{
  "input": "log_mel",
  "win_length": 512,
  "adamw_lr_other_params": 0.0023,
  "epochs": 149.4,
  "lr_schedule": "cosine"
}
Rows from block 6, named by matrix and row number. Rows with one number belong to one neuron. Each number is 128 + 32 x the weight over its row's rms, rounded and kept within 0 to 255. All counts start at 0. Numbers have three digits each. After the name is the row's rms in percent of the matrix's.
# fc1: MLP up (model.blocks.6.mlp.fc1.weight, 1152x192), inputs 144-191
# fc2: MLP down (model.blocks.6.mlp.fc2.weight, 192x1152, transposed), outputs 144-191
fc1.255 103:158117141113087154135179112162176096135168168099140098089171105103111180130137181115113115111095188182149166171139153126129113127117144209164153
fc1.256 100:103141105104117131066173040156188097143154116181106185097046124095145108137167133100131146113153185116124139125140174139166113085118096136111083
fc1.257 105:140142150117112113142158126146078160105105097089127092077044179172051205106152210129142130122119123082174154096127106158149070138086118114109125
fc1.258 102:105085148209075091121180105109102167087179160106166127162100095161130143163105200159164155098110119133117147111098112166138142112103101169145136
fc1.259 104:186136062169072142176094048099113080060132100222195159098114156193072132146075151159128125153148120142132106098133206142148111175127080149148149
fc1.260 108:123064180112189131124112143133142108164102100145111130143122067144109140154146122091135166128139124205191142163097115074174089153170117134119070
fc1.261 099:047083092099115122155111100097089102176184182140080140101144126080178152141112138135126149130106158109156104048137130074144089162113137137101191
fc1.262 100:147112134112178194152121084168099129154063097138145112068112156088130103143133120163126192104120125150094203130078088149202140151101128177117136
fc1.263 104:136102116101114149157136097074086102124158135102104053089165091110078143161138114189198157140099096139082123134171099163217178094093153108125125
fc1.264 095:160123169183077123074148137108122146077133126140090112089132111127073182148116152184145073132137154119175119175100141155107178096164171103117167
fc1.265 101:140138148150143078125086132139112147036100175095150158142105077116065102161113132162157136145115132115084136113124128129149165144139140148134163
fc1.266 102:152086080159141146103120152204090127170129123026121136122142128147142093141058121158125135139094128126141135108191113122125178101126130059196162
fc1.267 101:112131139130074111097171117112088169108145169168126108124178090104135109132116092068156165133153110121094137087102200132226147107133145142093128
fc1.268 093:123182118076144186126135148125153125128128079125120094134100147128142122197182166109152171077095156075098157086138108171140106097097147168158098
fc1.269 101:077155065150133144115123114145127165099143109079088127037104137113116170072132167156160144138133089110182093059121120151177122168145107123091131
fc1.270 093:161156158104137116098156124102111116161159168137097119116138105156066216108079145100093138106125115169159101156088139150175174065134153120120121
fc1.271 106:145091161105129139090210123105122107075110109058120088158086110113126126115175133142134155124161067101096101120191149097094106101129120127079119
fc1.272 101:139142150159087135166134090137093168183081067162054167112141132146121106131100154136065129083147148129176149161123140155142110088122100193125083
fc1.273 107:093087146190066092155110097099127120124100132128115151074105144246134166145163168127122140161087140155174104140164102122122054105102141148129125
fc1.274 105:080156159125166091085102116132166165112095133091087126076206159061121154131149128093177113109148097085203111189080121112164143087132129136118156
fc1.275 104:113077072157162058115131088125101130119120192124090164127100152149140129145129127097119152084123111140142119121204122125152091141141155176057115
fc1.276 092:105141187085128163103110141149186141090167137136131159150059180095113073126089087139085145120078140157127166110133095043190129110098066088089152
fc1.277 105:100156145119072104093137143126139170101195145166109170132077136106101160129055121094114091082114164107075152147163110095143064123149076137149157
fc1.278 102:145116171068174121147064135126112159083075124222104164190119067141120082136133132106130118098139135147124082129149126141089100084138115142139078
fc1.279 105:126136119180113153129135080133073106052098088181126156127090128131074110169197128106123121154068034121156152138056117101208148163111134118130117
fc1.280 100:141119192088151153177122188191175128102136142116169104123178059202174081131158136186156156105182154140120108123159058091145135147095119169156132
fc1.281 101:123090105086140087143157088168143128124111096054113126124115123154125165114139092165156099136074134117160141121103093173068154096124130099110129
fc1.282 096:143167130145094175113077108099126107155069150099076165140094110159069174086096134100094149100112058174175109142129147149086149105152104112158150
fc1.283 102:112110160091133172098143130078112197129121199141173109108123125095116136125083151124170184191162104132141039130134123120113105146082121113127105
fc1.284 095:211133103095167101087101086131157103191128112161093080113114141088086112166156143154089139194101125097157178163171097122092178063134113095166127
fc1.285 100:096158115181120119136099099114093139082133113145156088123160126162082101153129117111144141115119097100168116047195136084130153114159101189106116
fc1.286 103:089133156094103153176135125179105062110121129121201161145148093153163129130192102109144120156139109113160147123183091135098117104141098090063201
fc1.287 096:185170149088073089078169167164118163147115133105162154117155137188137113140160112075056070116120091131102119099141139052110148129104121114150180
fc1.288 101:077120125097118159159147135164132082126135185188137119148140165108092136099134215112111122139117129161132105102173116078107135153152090145060132
fc1.289 100:195102073111142126081137143147123161177102135136130164161165083125166097123152111131130113113128138105120142152100133110163137073125120167118175
fc1.290 099:146135112188154105140123168135105115163180106092094144127125099156106129079211135126102175140201112133150132152154161056091069134150134120132126
fc1.291 104:185208115132152099152148183114068125078128141137058183099175108055138167123107102103120141113112086133127158152102164133183167154132102131128084
fc1.292 101:127171109073119119098168159095088132074118087144132120132131131104174123143170067139194083179105182153176110141111131084170098124070152096091172
fc1.293 098:126085116145114178146164110132107073146147167119154137119080124115144061092142118208094208107121112113149111099168081118149110072146146152150151
fc1.294 096:121192111147144111150114113188111118105231117118090086154154104187136124151139120174090144127120144124159139066134131120153146060153075109128155
fc1.295 100:167175162127104122088145082136136117158151108150105130091124170133129099127161071146169063097152100154159152154143110172112135167115116155123139
fc1.296 096:097114171164143111161143134118130123130172068117129205060119203158121157125083165126069141110107158112156101125139121116149115057121193195099098
fc1.297 095:079131101170132123099133110101102181123075116115148109160183143150121115116119134153114162178118174190126126080149175187088165135155154131131199
fc1.298 105:170122148115119154127118120112119090199179122129095167123105118134101121068104109121144202131148144092132131089126151111118111138178121169125156
fc1.299 100:157166198131155140087101134218175142122154159115082096181111118191164121085134075129176114117156164129143174135080087138113057111153136121137107
fc1.300 106:158078089124159086140151133112118123119138205105116096082164143063118137128132143157125145145115171129117154137109094115106148101138132138159169
fc1.301 100:104102130146126121151041179146150179126176130154107088113142130116170139147144124125101185126150180135153116163118094134176092163155150065176104
fc1.302 098:118144107158123102108099123132145148128117133136153170189188125092169088079101113089166138122119162085175109129124127145103072132118095114113160
fc1.303 096:145164166104152098122133163137125195146133094135164109118132121112098103100145165073136107098124134069190148095131129061167124128126119136083146
fc1.304 101:136157156107158110140110132085165183070143135105148037113137130125154055191109142140085112113101202184082167144127159108139097109063158139132195
fc1.305 095:113108172142126097131187131149150130139096085153126114099150101106148114116116146186065092152198104136217174141122141100126117115096046110138191
fc1.306 101:180161107119118095111110128105155039151114112077113119180145104124122134182161150149115072119130141157115140122108142141122137084126105124133157
fc1.307 093:122134102129152195132159133115126051158126100115167148161131071143125114102136145163147141086129141118130122114062123159144135122139116107118150
fc1.308 098:092078100125108136086170107133091077135141096165218118121150155077120214103096214124122140095110143150187154124098080142144127081138056096132113
fc1.309 105:099146165128161062158144155141147173209122124097132143097080153107093101139105191157149163147093168146132092140145152096141161035080086152118091
fc1.310 096:176152129139190132158140134126044120186120162112125138144124133126127069167131079079169141128168139118150113090162102162120155120141113163147119
fc1.311 101:088122084123170156113145138141062139176136161140123158097105144087136178147149114147164197144119102115175065065168155133136078165132183193080106
fc1.312 100:113106084161120131150144124102074137145144066167107141169168128100153127108095162178119142185123112131132134120173098131137118118100119158095121
fc1.313 091:121199121138139111119159157111091104185151073104080151166105083136149086147150161123127148155172126123116116097118121139145093151175097122155157
fc1.314 101:199088124155141083120125082151163164127125146103137163158135164090129141147162135085153107104093024154176099114154121176123114070086117166098178
fc1.315 096:173103090141097120095062121164095085175101106184130084133151148116089106153080125088107157126118145125085157153081124179164139089168123155165139
fc1.316 105:118118168132085122072135172160073119161144085156081138110125099111179076095118161122118156123116068131154142147077196088106089164053130104143149
fc1.317 102:104119125173180176150154099146135129122132126134127090144127145164136128139124117152137192119171151141108191105122147110110160097092130172134148
fc1.318 100:071150152175137147160077107184060125145170129166147172150063140088092151140158131130092143154172117160129124151130125149189090154148129122144171
fc1.319 100:149106082030121183163150138126158171189102078158096166147170136179172112144138147106146158216098126125141179124135169127138121099123096150152178
fc1.320 090:141158118077092052171112137117165165110157142143094149102152146142131120121149134119187149134180138138131081153145106131167064123169075122152110
fc1.321 100:096060116152151139132132184107135111165103128103118196165110164159133119064137130119132089067156120087139115078109111099137119146111155108176115
fc1.322 100:093139094108112105133140148190121125047167138121080163121079131192173141152128133133137102080137138090175145095142105113092130098123124103121112
fc1.323 102:102128159112078065160174099103177045155109138111126134111129143122143133158145162136130193106169124107117110153109114088148110203180133106076093
fc1.324 105:112136137174134106109182154151100148117112129066117118119116123115093164137118129098166116086124132078097122168175145075107113149146132177111099
fc1.325 093:112180088152095122171165115124101175126158178100109084106069150113145116095112114154174119118169138106105122088126120167128137146102088140052149
fc1.326 097:120067147146123158199158137134144128118110152135169111064102102196107088159099126134086122113156090133111107162104154141127124157158162133126147
fc1.327 097:135168153173105128145177127095179112073044066181099136139105110143162074169167155121133122130027062087155090087162148078137131158132050110101094
fc1.328 103:114150160130144089185107147152102155149152132101147163101164119135085100100167200137141124099090135168113101102145168105118109111157159138172127
fc1.329 100:103123181162079102125150134154138130180132148142101129107060167090176148107187195136129178173081126155119120103213093046192095145127135108060142
fc1.330 102:192107125110150171148132127163136076157148183149194100142143114103087161094158118138135197144176114119152109141125121130111105096112105099168129
fc1.331 101:160126113089162164101093068130099134144143148143122090111163128121144193126167088099125186096107085138110115091138140117096138105214107128191135
fc1.332 098:120222158129160181124148180123064101159090155089161129097129129134161131122084101098129104124148128146076158099221121151109196131162157110127179
fc1.333 096:155149124116099074113114069133102163095143176146095111183086072081152140171192107181187125067128112120165169145123111112127130132072140174131160
fc1.334 098:079147083098131092086158116124136169130129140170124148136101106119125163199087113140131160123159105119112151165150117083161106053143126122075114
fc1.335 092:127107115134136113151114173108110105060173089113119131169110078115131101084065135096137114162115205116097079136131086126159147114119111135164144
fc1.336 102:122094098083092086105156146149213207118129143108051099110168175161072118180132113134092152120096186129119132156095169155099160069080138124188165
fc1.337 093:125060109120119119157145234144115111172090130167108050068144144145112152104115129105141135149118100108126113076118114116119075165141168134108091
fc1.338 104:093154106140098111131113092084096135155140153089149103137157137106127092124126066188152067154141152122132188099109124120198094195077065104146124
fc1.339 094:077132138071095160126145040135102174116126064105168101119070158110123144153118129084200149145176185111139195154133167130121108132059076120084125
fc1.340 097:114138149145074120104153104142135104113112148138072130157092061133149061158158142125088120185163090164104101157136124114129112200164127073155154
fc1.341 094:126104111164156119114124133099111158116099148176115112182126118061116152163109184159090197114119147146128137164154178131120131031029136111193096
fc1.342 094:150119138167069110158136125120174161132133127102133113134163139163082146144094080143088117158157129139107117215159113154100092121093112128121143
fc1.343 099:198116106134149125158133167116189148166043148157113116142138110110109136127090194174117120108069147105109134156124155141112102153083118192109153
fc1.344 098:139132157124147165160114160110159141116141072155086087132155116095138165116120105108138121067090123118108124161089132193133103105160103148169141
fc1.345 102:116180043106123142094129200061149160191132105174156134120103141117134080120098166118126126141198118146092168135121160142155134114137087192158164
fc1.346 104:108156179155056124102090073162138144165132109155164126148073092171144086149082186087132166095112125091121150111122089174156123115139123100096115
fc1.347 105:164132147120147102124137145114107071122097137159166156131079069194106161059124067082120133154138090152150148145096065152119173135133131145122192
fc1.348 102:164186121179133148151162064066138173092126138172135140120127147120204142168143161150129135022118148086130139112114138176112132087096119067178136
fc1.349 094:079142193143143105143064082144119109145096136086183161139093083100153114169101118123090184057122150155095160083105122143133074166101177125119092
fc1.350 103:139115157108140160097136144109114162175105160137111129071140051119107139101061088173163083170088184121099114132105210146143104174137143175122143
fc1.351 099:131101083145133095067118164123163113180119153191155149128121088111081169119150187105176125151130139143102060110136131137120120162104141138204133
fc1.352 092:096134130153117129115145148118107156155123130154179126103091114104162073122196121147201163117146127135176195098123127144085074098099094166072113
fc1.353 100:139132154126074152141149149101142112121153105107144139123100102127164106102082129181127145123220118124134111147149163136144103147134131153151106
fc1.354 094:098125169110147072107111135153080155161144144147133131131087130099106153129072093197185193095178176147146152120159148154071092135134100123138094
fc1.355 092:180163152148174134153127148127196114108135194063118144184076104116133129127164069129145133101141200117109129095097134081173157160205090192154169
fc1.356 106:249139198116116094082120209132107124160100147068158157145069122114143129170149067136112100108097160096148185134113143138146101138130133194124119
fc1.357 101:202150149183093086100067150140177132105197125112081158065090126153079112114155151097129162174111130113134136135082128145130133141069141128079067
fc1.358 101:132120169135119130134124138143101153108054111129114158101134082180176136080173127153102060156126128138135094137132187118124137114110130150096134
fc1.359 097:078108050089088133091129082133179050149134183124130091104137106113078145096199087134141103135144126134116130098119117136108151089159129094157094
fc1.360 102:154140102116148135158172161099139034102070160143121170180124158097096091127111166122118144131101159151115187118168147130126136160138103176099106
fc1.361 093:082169098140117132141127108168153162043096115112099097143097108088168081138129110077115096107156197185138088075086102183139103159166105110142174
fc1.362 091:111147132114111068131182081140075169148069097035118142116167085146142116143140082129163115149131105093114079134138141106194145141136145101139149
fc1.363 104:099144094140138066100195133143109099155127151153119121140107149096113145094105116125186094104153177121170144146098127137129051148159130115146141
fc1.364 100:115087119136075112115167092146151108140098143122119130066146167143075185099076103143158081148126195162071113110142078121184093073123135146121104
fc1.365 100:156147093133101090111083151157108074133159116139152094087145147159116167113158142072175119128178116144132110102176160139142133090120194136169173
fc1.366 097:155154138113095118100131121161084138103163146123101106161125070150170082143160132122156169051096093123090193099122155122179121144149092098143132
fc1.367 100:136121104048144114145143147172103129050159165119106113127130131106109077158140129087079136157141133159080064138169146123152091135066160118077159
fc1.368 099:185154160208059122128084129188133120113159101178082118152086113095178130132113187152164130115144079140105121161145117112150163111120137115133132
fc1.369 095:120111115125099145110126163128061177115150153152153118106117097137135174109137124083122069104125188151143156112145136136150189088128115102134179
fc1.370 109:104133128125105050139144161125119096123113115111141137106186180157129135115122135138105167137150116175124147129061128170169176132102121123205169
fc1.371 101:105154123152078168142107124176093104116103115144093137151115103047114159125215133138072116131159125103127145113104112169129126126126100113130115
fc1.372 099:166117162139178060107141132111129147131149100051094108134125126152138131087155140171096087102165154144163166103137092120052176141108117119140152
fc1.373 090:093169156164110201117141124151127159107133144141122102128129155199113081158133155180164133118162067129190139170188122138156093141137122029114138
fc1.374 092:110157169157076124097124128139112168116165157178132136149133162161120095143126053108110143130160172161129121123069123153148079169111131156143041
fc1.375 097:064144122058133113139163156101116127087097148070117157115130064087128113141170095138198195150170140089097157122150139155077091131133135168155156
fc1.376 102:096072077162166172138110108107151180133118119130111122095182190134119104162171139154154144100093108139150114125137126122130153119178142136132119
fc1.377 102:037124134142118079099159101099130133118135139093092142098097113187081099214126138081092131122091130154114128128100195147173103142094115164111161
fc1.378 106:112123119120132121098120143156141144136097121155089116092086121115073094185159094063194150176139108129112122126069133123101165149137125132116142
fc2.255 087:045109148116140134116142106122127100064105072133154085182156136106144111156107164111148137138077134066101128186086139122075157140081144179117112
fc2.256 094:141166129081115103115076063164104167170154116140144136149133160132096131120120154137104154083099177134142079125099188121149204139100137126096080
fc2.257 104:116145076120162178123112138133174155185116073144174106152124085100162133137087108158124183138118118056116151089089147065121179146130128118133141
fc2.258 100:150090154124130158125063160145127137151143159108134097171107111148120135104114123108077139164097152161137119147142116146167117142179122095146138
fc2.259 101:160213127078118146125107150137135100116105170149128145139143059143115155170153109147137055132092082110099179125118144151098131125089124122108154
fc2.260 098:106151169149168144127073174116107137107119114082108176110183202172142126118168129064172158104139076123170086104165093137129133108121151167194158
fc2.261 092:154122172160135103095125183099141119105152114112113136167129109149170137140091155095226080097102149143150135152105106120123109138093114172131099
fc2.262 110:114098200139141162100180135140093119133139143173116173042135144153154111111135169111138170094181072117138137100121121138108131073132163058127168
fc2.263 095:151138107165099122121129140065103059076121135129122097118124174067102136136138123058127113107144093092177185112102145118131067059093084158222130
fc2.264 093:115120125127150149167124109121107164094135159124136154098133173138151155146152153042145127112210135147151126111113104150047102165149120134135142
fc2.265 112:113132128127142098111079077143114118096144152004173128112121185161125087104137154123150041109111101145141102154131074134068098103118128161193133
fc2.266 104:133128134131067095120165118113110215143132121111136102162111129180098102144181112170098181149118135138075145152103162163162084112156131131097119
fc2.267 101:128121109132105122180097153119183099179159138140138115163118176037084129117083117089095163151046139127084062141092150110158143129110153099106130
fc2.268 101:076155128085169184139140170108137142167131138130140116125177156107190142175166121145151152133137158116170039146148106124124098128157103147162154
fc2.269 100:211134173165099140159106143164080087100092122052108112121071115105157164158137107125188159143096123171113134117131140130143136142158107129091128
fc2.270 115:117140135179143101048116176101179117141154108105115123155145103147159171168165101142117133087176106118143104158154025109104112190083162109127140
fc2.271 100:077072126127133122088139116112165176192126154169186146151117128121113107041123119124124166127116076090152156162125118099121145058085159166100091
fc2.272 093:093123132130171093141057116128131171101112154113114084040108176064065162151225153105119122158137168050186092134126148082148182074120157110130104
fc2.273 100:121147166126134163079183105142125162106235134101167192094122102150155135146123035164061062118123072120064088180121114131110071084152165110131172
fc2.274 104:145120120124121132142143186118138119069079089131091108114052121103133105149157046150107112142142134119141103202081160082124152059125126199123194
fc2.275 084:091106086114163231109128095123125120118121180156109185106153122131194191118050163150126107115178169169132171112116129145167151123117135114100143
fc2.276 096:137131141128112133150095068079161113157199149116089149139147046117150108093160091106122131163198171130152153082081145101186172147182170108191166
fc2.277 098:103141107106139123098159175120095157157080138152132119125114088182184119067102143060175112120125165087126133193136136122126152132119132124066078
fc2.278 102:111173113173103110099102125135131104176151119157139170050140130161126090125166168130082090161119134080153176105111078198127165126139119086196076
fc2.279 110:111116140155127072186086195092165133190126183154149143166129142084120142166118198158130116148073137095112135098120172167159147133111121128148112
fc2.280 108:109120144058156096099103143166133092159146143070112119147110130172135131097057158115120136122157143152147085140117144105075098152106094132225045
fc2.281 089:183168101086117119092125109137112132222082138127115166124135083143178120101162107109101137110068166145123087102136165123120159070144146163124119
fc2.282 109:090121142093130149149167118088163134131124093115148165123027112107134122112184089086129057134191120140147106155149083109201123151081111131128114
fc2.283 098:067098189187187128121168131133103121098155135124179158161152208150156156112098169067118116170136143100131200090131124143094067158114135077111081
fc2.284 114:149164118154147089179117135137146157170108126104143157127091123114119133134169113196095140095176062159182179128088146053092121130120142067110080
fc2.285 097:125158174134099154151048116096126150112114188148138175125079154170129122099156035101167111109103107118146158118089139096160147152160035085114168
fc2.286 109:120116243131135111151172070196105105128105103128139144180154175116116138157195174113155117142139087105124131191101079108117111156146116156144151
fc2.287 103:138117151162168061083105123123135220135091154140153106118133075124079127083141121200125158102105119087149043186055182104083145092128138138120117
fc2.288 089:110140131139133152154124155170119114123077086071066050062186105147133141074169094139156103154100140064117164135190194108164172170108101140128164
fc2.289 100:126140160119137151110120151129158148127109159100152119124146153132120089143152114144082113096167144223125143145161099126133097125176095113080116
fc2.290 090:138111140151184144129093158144155149153105103186174129156099136101159170091148119118112102163083140086121124162141116146108136139110129199154124
fc2.291 101:123147094054151093150112102149101121134112168090076161206141125148102138115103177093103186106130157081090140170182141123081072165108145171114188
fc2.292 088:057073132087094086144186138145157104093129154156204121102141114142104128127087075057120121126105195172101181119091168127153153148126092150122116
fc2.293 085:131142150109092139095098105045150120113081088105125151113052150168162136122175149091136096144114191133049112175106074114132148166080141151120136
fc2.294 086:126097152091124080110113102148146132133092166121137137127122108201160105159172137089088100158212083113127166098119092065112116139121148082118153
fc2.295 105:148099156098099151154205126129099163124144130061166137171110135082139126096148150152132087121072126209082152090124123153092147153142093108107205
fc2.296 106:116183124096197081181131132075109101147175149117115092153109129137166114186138049101136103107145115098125115087159128120108133170150117126086177
fc2.297 103:089124142107096155152145144113148157093166059160130145154107105094108056103139117167072106124121133154077096111102061148151097116178101090164113
fc2.298 099:084140137127095118104058101103067084103130121120143102175158123124140195127120190149092164173153121115189131087148148164125135120113177153136212
fc2.299 102:162168133114120150139099107154164225130166126132075114129213120093174153122142140093109096149157128154161138132168054094098118189086131062155182
fc2.300 111:137125131181107079106141111125098126175195140121075094139185109079065085161186138151107135119132124073100166085175103088135140069172160067123115
fc2.301 107:170078162087140172107162154146086171177091166143163169095118118077115158151132139139084113129156155095148170071051098179110153146112146155170147
fc2.302 095:095147125044111125117145158109165167101108085154082108173158116171150129119154192117158064094153118150128168070096077143145126108094072146114149
fc2.303 093:169139104170098180168108076159165129092113142106177124122092148125128144157118184112106121102158172106108161152131158093126110162148119105130165
fc2.304 104:107175108122099139139139100176115203090087096137183110137162131132129128165120126131091107122174151155148094099095098176102123067145175148110142
fc2.305 097:252111147105101113139150111108179141151138136145142148170111092180116106158093090122138155127130100201131123089103156138168183094106056148116123
fc2.306 103:102122155186062063133119143097125112157153080090100111129147157129153151066132104134094112177137128106126127173067107132113143152082166158131067
fc2.307 097:106165106143171112101125100188111148127120183166175130137110084071113148055164112114083122171165119106135151132128127092108077102169149097119099
fc2.308 092:217132118163137099088090073116162112188094137092144165065214130159164107119094102107103123113118105123139093139150073156177162105114112169127123
fc2.309 100:059155121104129088141073167121119143131098099190068125131070191136138134089163140189153159132173077148187105170072161121173108132172136111139114
fc2.310 106:098115147136154143195132121115116107138150105127083091108091176158116110143121107130114127118123078110135127169079135119056136155079121120085133
fc2.311 102:143084184208123131135109162113153113140169170128119114147087108076136184160134075124129089090105144162103146092160143118145150130100143082162123
fc2.312 096:129111171152118107121125158181138132105111187044135104107158191188101106128064110061137170190132132195108136142117166050148169139171140122119125
fc2.313 100:151123134118146053071137051080142124085110125139134177120099124093151121168086113131111116162068136124121117087187126192160101178139157150097118
fc2.314 117:129127092153155082122113146170138184139176169169131132124108134109114080093141121098140137152068130136211119148145095149145147118134127093123139
fc2.315 101:138169159163087117119122113193108121149142134092178116080117126116192083093133147103107094052149098137178120155084154163118140103109167109125164
fc2.316 089:130154113090127073142063116120148122073170108116131066120099081132142096139148145154102169121106110128105183149055152124166099132130139179171167
fc2.317 102:094088144127116173084129140107095150153136174141156100157071149128141168118116108216162156120111131161111092068147176136135170173107131150147118
fc2.318 099:084068125108160047115116143157162193190142140150079145109140120142130052127092091161181130146146164109125100180164101142111075127160143110074100
fc2.319 096:148063108104093140068179137147115157196051171135081109091107090153134107126091130174126111093136141065161137167146096146159130113109148120213082
fc2.320 106:108118134166169124142120183139144114147184120135139068085155123228113123143148111158115114140089087117132090102171160128145151079091092085071093
fc2.321 093:164123174131175141193046118146144101073080194131115165128176090116180099132111113202117063146102176122138175127135156129180132116114110136128147
fc2.322 091:105063122115118109177116137150156189155125122131115128039099174137094105096105211095160066187090101147085189117121125149113068179086146107080120
fc2.323 092:128173171137107044101144049084146161173168105039158074126124133177163152138075134171120194126048114131103171101137107098093118170143143123154099
fc2.324 107:093156095115127143101112089073111099150093144110136129151107165104114132062078133059166132157129145085182105140170135114163126112116116126112082
fc2.325 091:117084101176086115096149210069130120133080151099087198194082089075068167126149079110089146062120167101122209171145148148178166103129095216116132
fc2.326 090:185113165151115126094131164099158149116112155062133040090116109171178141144176160117140047153121149030151145155127215110079154111152109117109111
fc2.327 112:183091169120085162120161179114123096119094169144125119111126135118140165131068109091124171122119197158098075114056112136140138136178121129124106
fc2.328 106:063136074150155101166118150125054125115158068087149084091082187135114140144085182137114108147122100094099127105110094159114131043110090128158125
fc2.329 091:157087163180185194094140106164145133109162116178119131140136131138120082176142172162137132076162102109068161106101090158103171117071102125139102
fc2.330 103:124131126130169123132091101131129101112122209160156137153169113144099141152110122146128090093100116125142074074126138163125073080149114061177127
fc2.331 078:119168113115134170114115179107104118094144080145186120175118134138135125124102142159136116156152142130140165114145180149090185170175119126078129
fc2.332 100:168089120112088134171130103123164148094171126163139124146161093145132189099166121202065145123105117156105110126135121156099113106129137125084146
fc2.333 110:160129106147096151109120175172101143087136131160081155122149130083112090109102120109152182148149137115109133079138159139112130161080131078153137
fc2.334 107:113160145097134123130158170071173084130129143170134095113138159179151095162108163163100172062171140170052146102202119124108120086182074157152124
fc2.335 109:082156144174184063149113148116144133142102144148199148126151146129100107153143105138111125127133174101125115183094119173096124112077148111154135
fc2.336 093:170129166135190099116176108137108140121133159147146101175109104102143116123056085155204100104104130101198148150089138105114141131114137118104150
fc2.337 097:083169124111134118147125140203101145121162120115136152147127168123141094138134113111106120119160164114118123136087108107117149137158128114189109
fc2.338 094:115169180124172117164137174147072111105146103185052140114164120119141145113120126068092125189139136136038090186100165120137159153159062105122079
fc2.339 102:045182099220168152074092179143150115164115105147121122143088168159113147066142113147151137122118197160132124096098168089189160166118164111157098
fc2.340 095:167120110130087076147098128109217086118133081126132170139184099128076129148082169123161066134097151097101102101146109027084167165127141120106130
fc2.341 105:155074135154147089192082143166180085092082184178122115126094089090190143099110153135148132129160107125087189149118138112155131132141127183151108
fc2.342 110:147080122125127109169137182130146125135187145118122094148115107101124105139136110130164143069098154197142129097083116163193121090063167094099075
fc2.343 104:187140139128091086147154116064103181192123117094126105125157151175115087092119125105099105071101159145128123168154128127110097170168119145099098
fc2.344 110:092109112164129132164199091115118152193153169096108151104135158157138138096124126118100138101132102097094076189159112106147184153087124135086120
fc2.345 101:169153181186086131181152134154168163127096100120161159072112150149219140182114098158154159148138094166152140132130137090136152117112111127077111
fc2.346 086:121159136108090135099144135123108089121136148147167144187080081126152173101148100095168081122124125139119114093130143143160077144163122172140118
fc2.347 097:119146151111108107151118111133088131101119134128146117090115101158099106182154138144141140148167114104124102160125035183138114172145136152114173
fc2.348 097:172086158152156108103069128150080086170199085124142124168114113133141113122143113126158102198142146120078111092096221153118141128085116190146109
fc2.349 094:103173135172120081115109151152145170141143138125176137137088114096112113121185095088126156061172098070186132082107153108121183131116117183088136
fc2.350 111:146073109175124164137159101145094109170160140101212075190155138113116150144127132129071114121146126067170136164131132155130109153138095152151147
fc2.351 091:183095125143169096147149087120137163163120186129121164129119127123088132114046072134119081161109161109137177203160131136120050151095117067148088
fc2.352 096:040115132142089112119101155122137150117089142105065167154162092110102103120096144124161106097131132126172121115160102117145174135132131107174124
fc2.353 102:087149154085115079157108140153099133087122145166137195123117163082113098115133109137150091135089135185197124167098162172110113077112118092107099
fc2.354 092:099110118093096096125157101102166190109101154126176096121109114113232043105102122098115149099127162098114169102161127133119083118190141133072159
fc2.355 110:183135097122135177118135106097127115089154126122088180129105142147100145120144142132159117130146089119163069098107133068139159125143100116220106
fc2.356 106:168111112042140117117207153199079149178119130119064110088099098129140135083066086082138192154144082148151124149186143173150156137081142088111134
fc2.357 113:155148113103134099159118148112095145151105093094076100180160120112143077087114161131121130149149131129089112158078143165083161115155149068094112
fc2.358 099:189163135101056089082103161168114160061103158062140111168118177088108131149152124173136089135148117135170120079126067072105103149138129078178135
fc2.359 098:119146089203105099127142117131091089123131090095169158087136053141120117083120198123182135149143155111180087163123131132164135111163112155112136
fc2.360 109:147152169160154161125102099158071135099115104113147101133128130188094165124180111160178110177145113140150197112147172080112111136070123060167082
fc2.361 104:137106161128160162091143166116174199150130111109200181092162149114118158163126093088127151158157153173170126122124122113072103115147116139194093
fc2.362 097:143162111188125086119103160105110132169170130095190149138118144158133124118170129142142080117209103147165093183114136130164132105100139103106131
fc2.363 096:134176112091121147153130127128105136134119125204173116105135166152126079127042146129103110097129153131084199213129114120165137146100143167081162
fc2.364 098:085071154130097181143104145135114103133158135103135131159071104107070128137122126091176154176164146222110087129106103168148109142126079096134171
fc2.365 106:116100132143108115137122125129093109089148089123124174131148132120121088114116069104134142109111162169134158138098093064167135151108131142057127
fc2.366 094:129165134129131162127118108094118146135080167069111123144090116116060144141155140151091184128081103102091136145100093124174090176145101119173200
fc2.367 111:173123143161166136158060120107104187137063108138168051149130072202202133133062133110106064195118174116182178164137079128031144124125086164119132
fc2.368 101:144071083185118116118058104183133088139132146163080149157107057108133128097120141100119109054103121063120136131091177141134128162104142142116107
fc2.369 093:095127127113132182184141109119090144111146091141167173069126113108146128119107121167062105109103139153119076113157139100077106166103191116102214
fc2.370 101:112117095106203105171120101152192186175106144100100079135098113124163110147102129094154107174053085147082163150133131121163103148188128137069141
fc2.371 106:172058134134085124144091114101119093092089191152179124088149115145135142110172134122098185119129133146153052112107167121131132169118120111143107
fc2.372 093:152124096102137102133146112124129152143071106140163132144140177141104108083111111134192079126074125107181147147159106144164108073141056082128118
fc2.373 098:149108170112108192099131155178152164092162096173176144113121116134087148114150194120129113119091084059111091169196137166084161137123191075117093
fc2.374 105:088126112116124136103109167128048119110163120127089089083120160138177149098114130157208194115185095135149136194180174109103141173107152169170118
fc2.375 103:111099162180133127171156085160125133078140157156116118160174159121141164157042123090142115131137163150108092129117205172081082163154090078142137
fc2.376 095:206089152148148115146141123175212158087187175142163108130170164197117158158098059141147053112055122149109116108102125145155188132134112124140110
fc2.377 108:094142136152104137122125075125134137084115105105164144108045192137097061142123059133108045112148162133164119166140126118135116158129144160178148
fc2.378 094:157130154104191076131108080114137163123149133143103102100183121154135162144052123165146173138109148139112092112114123149152087075134133099128119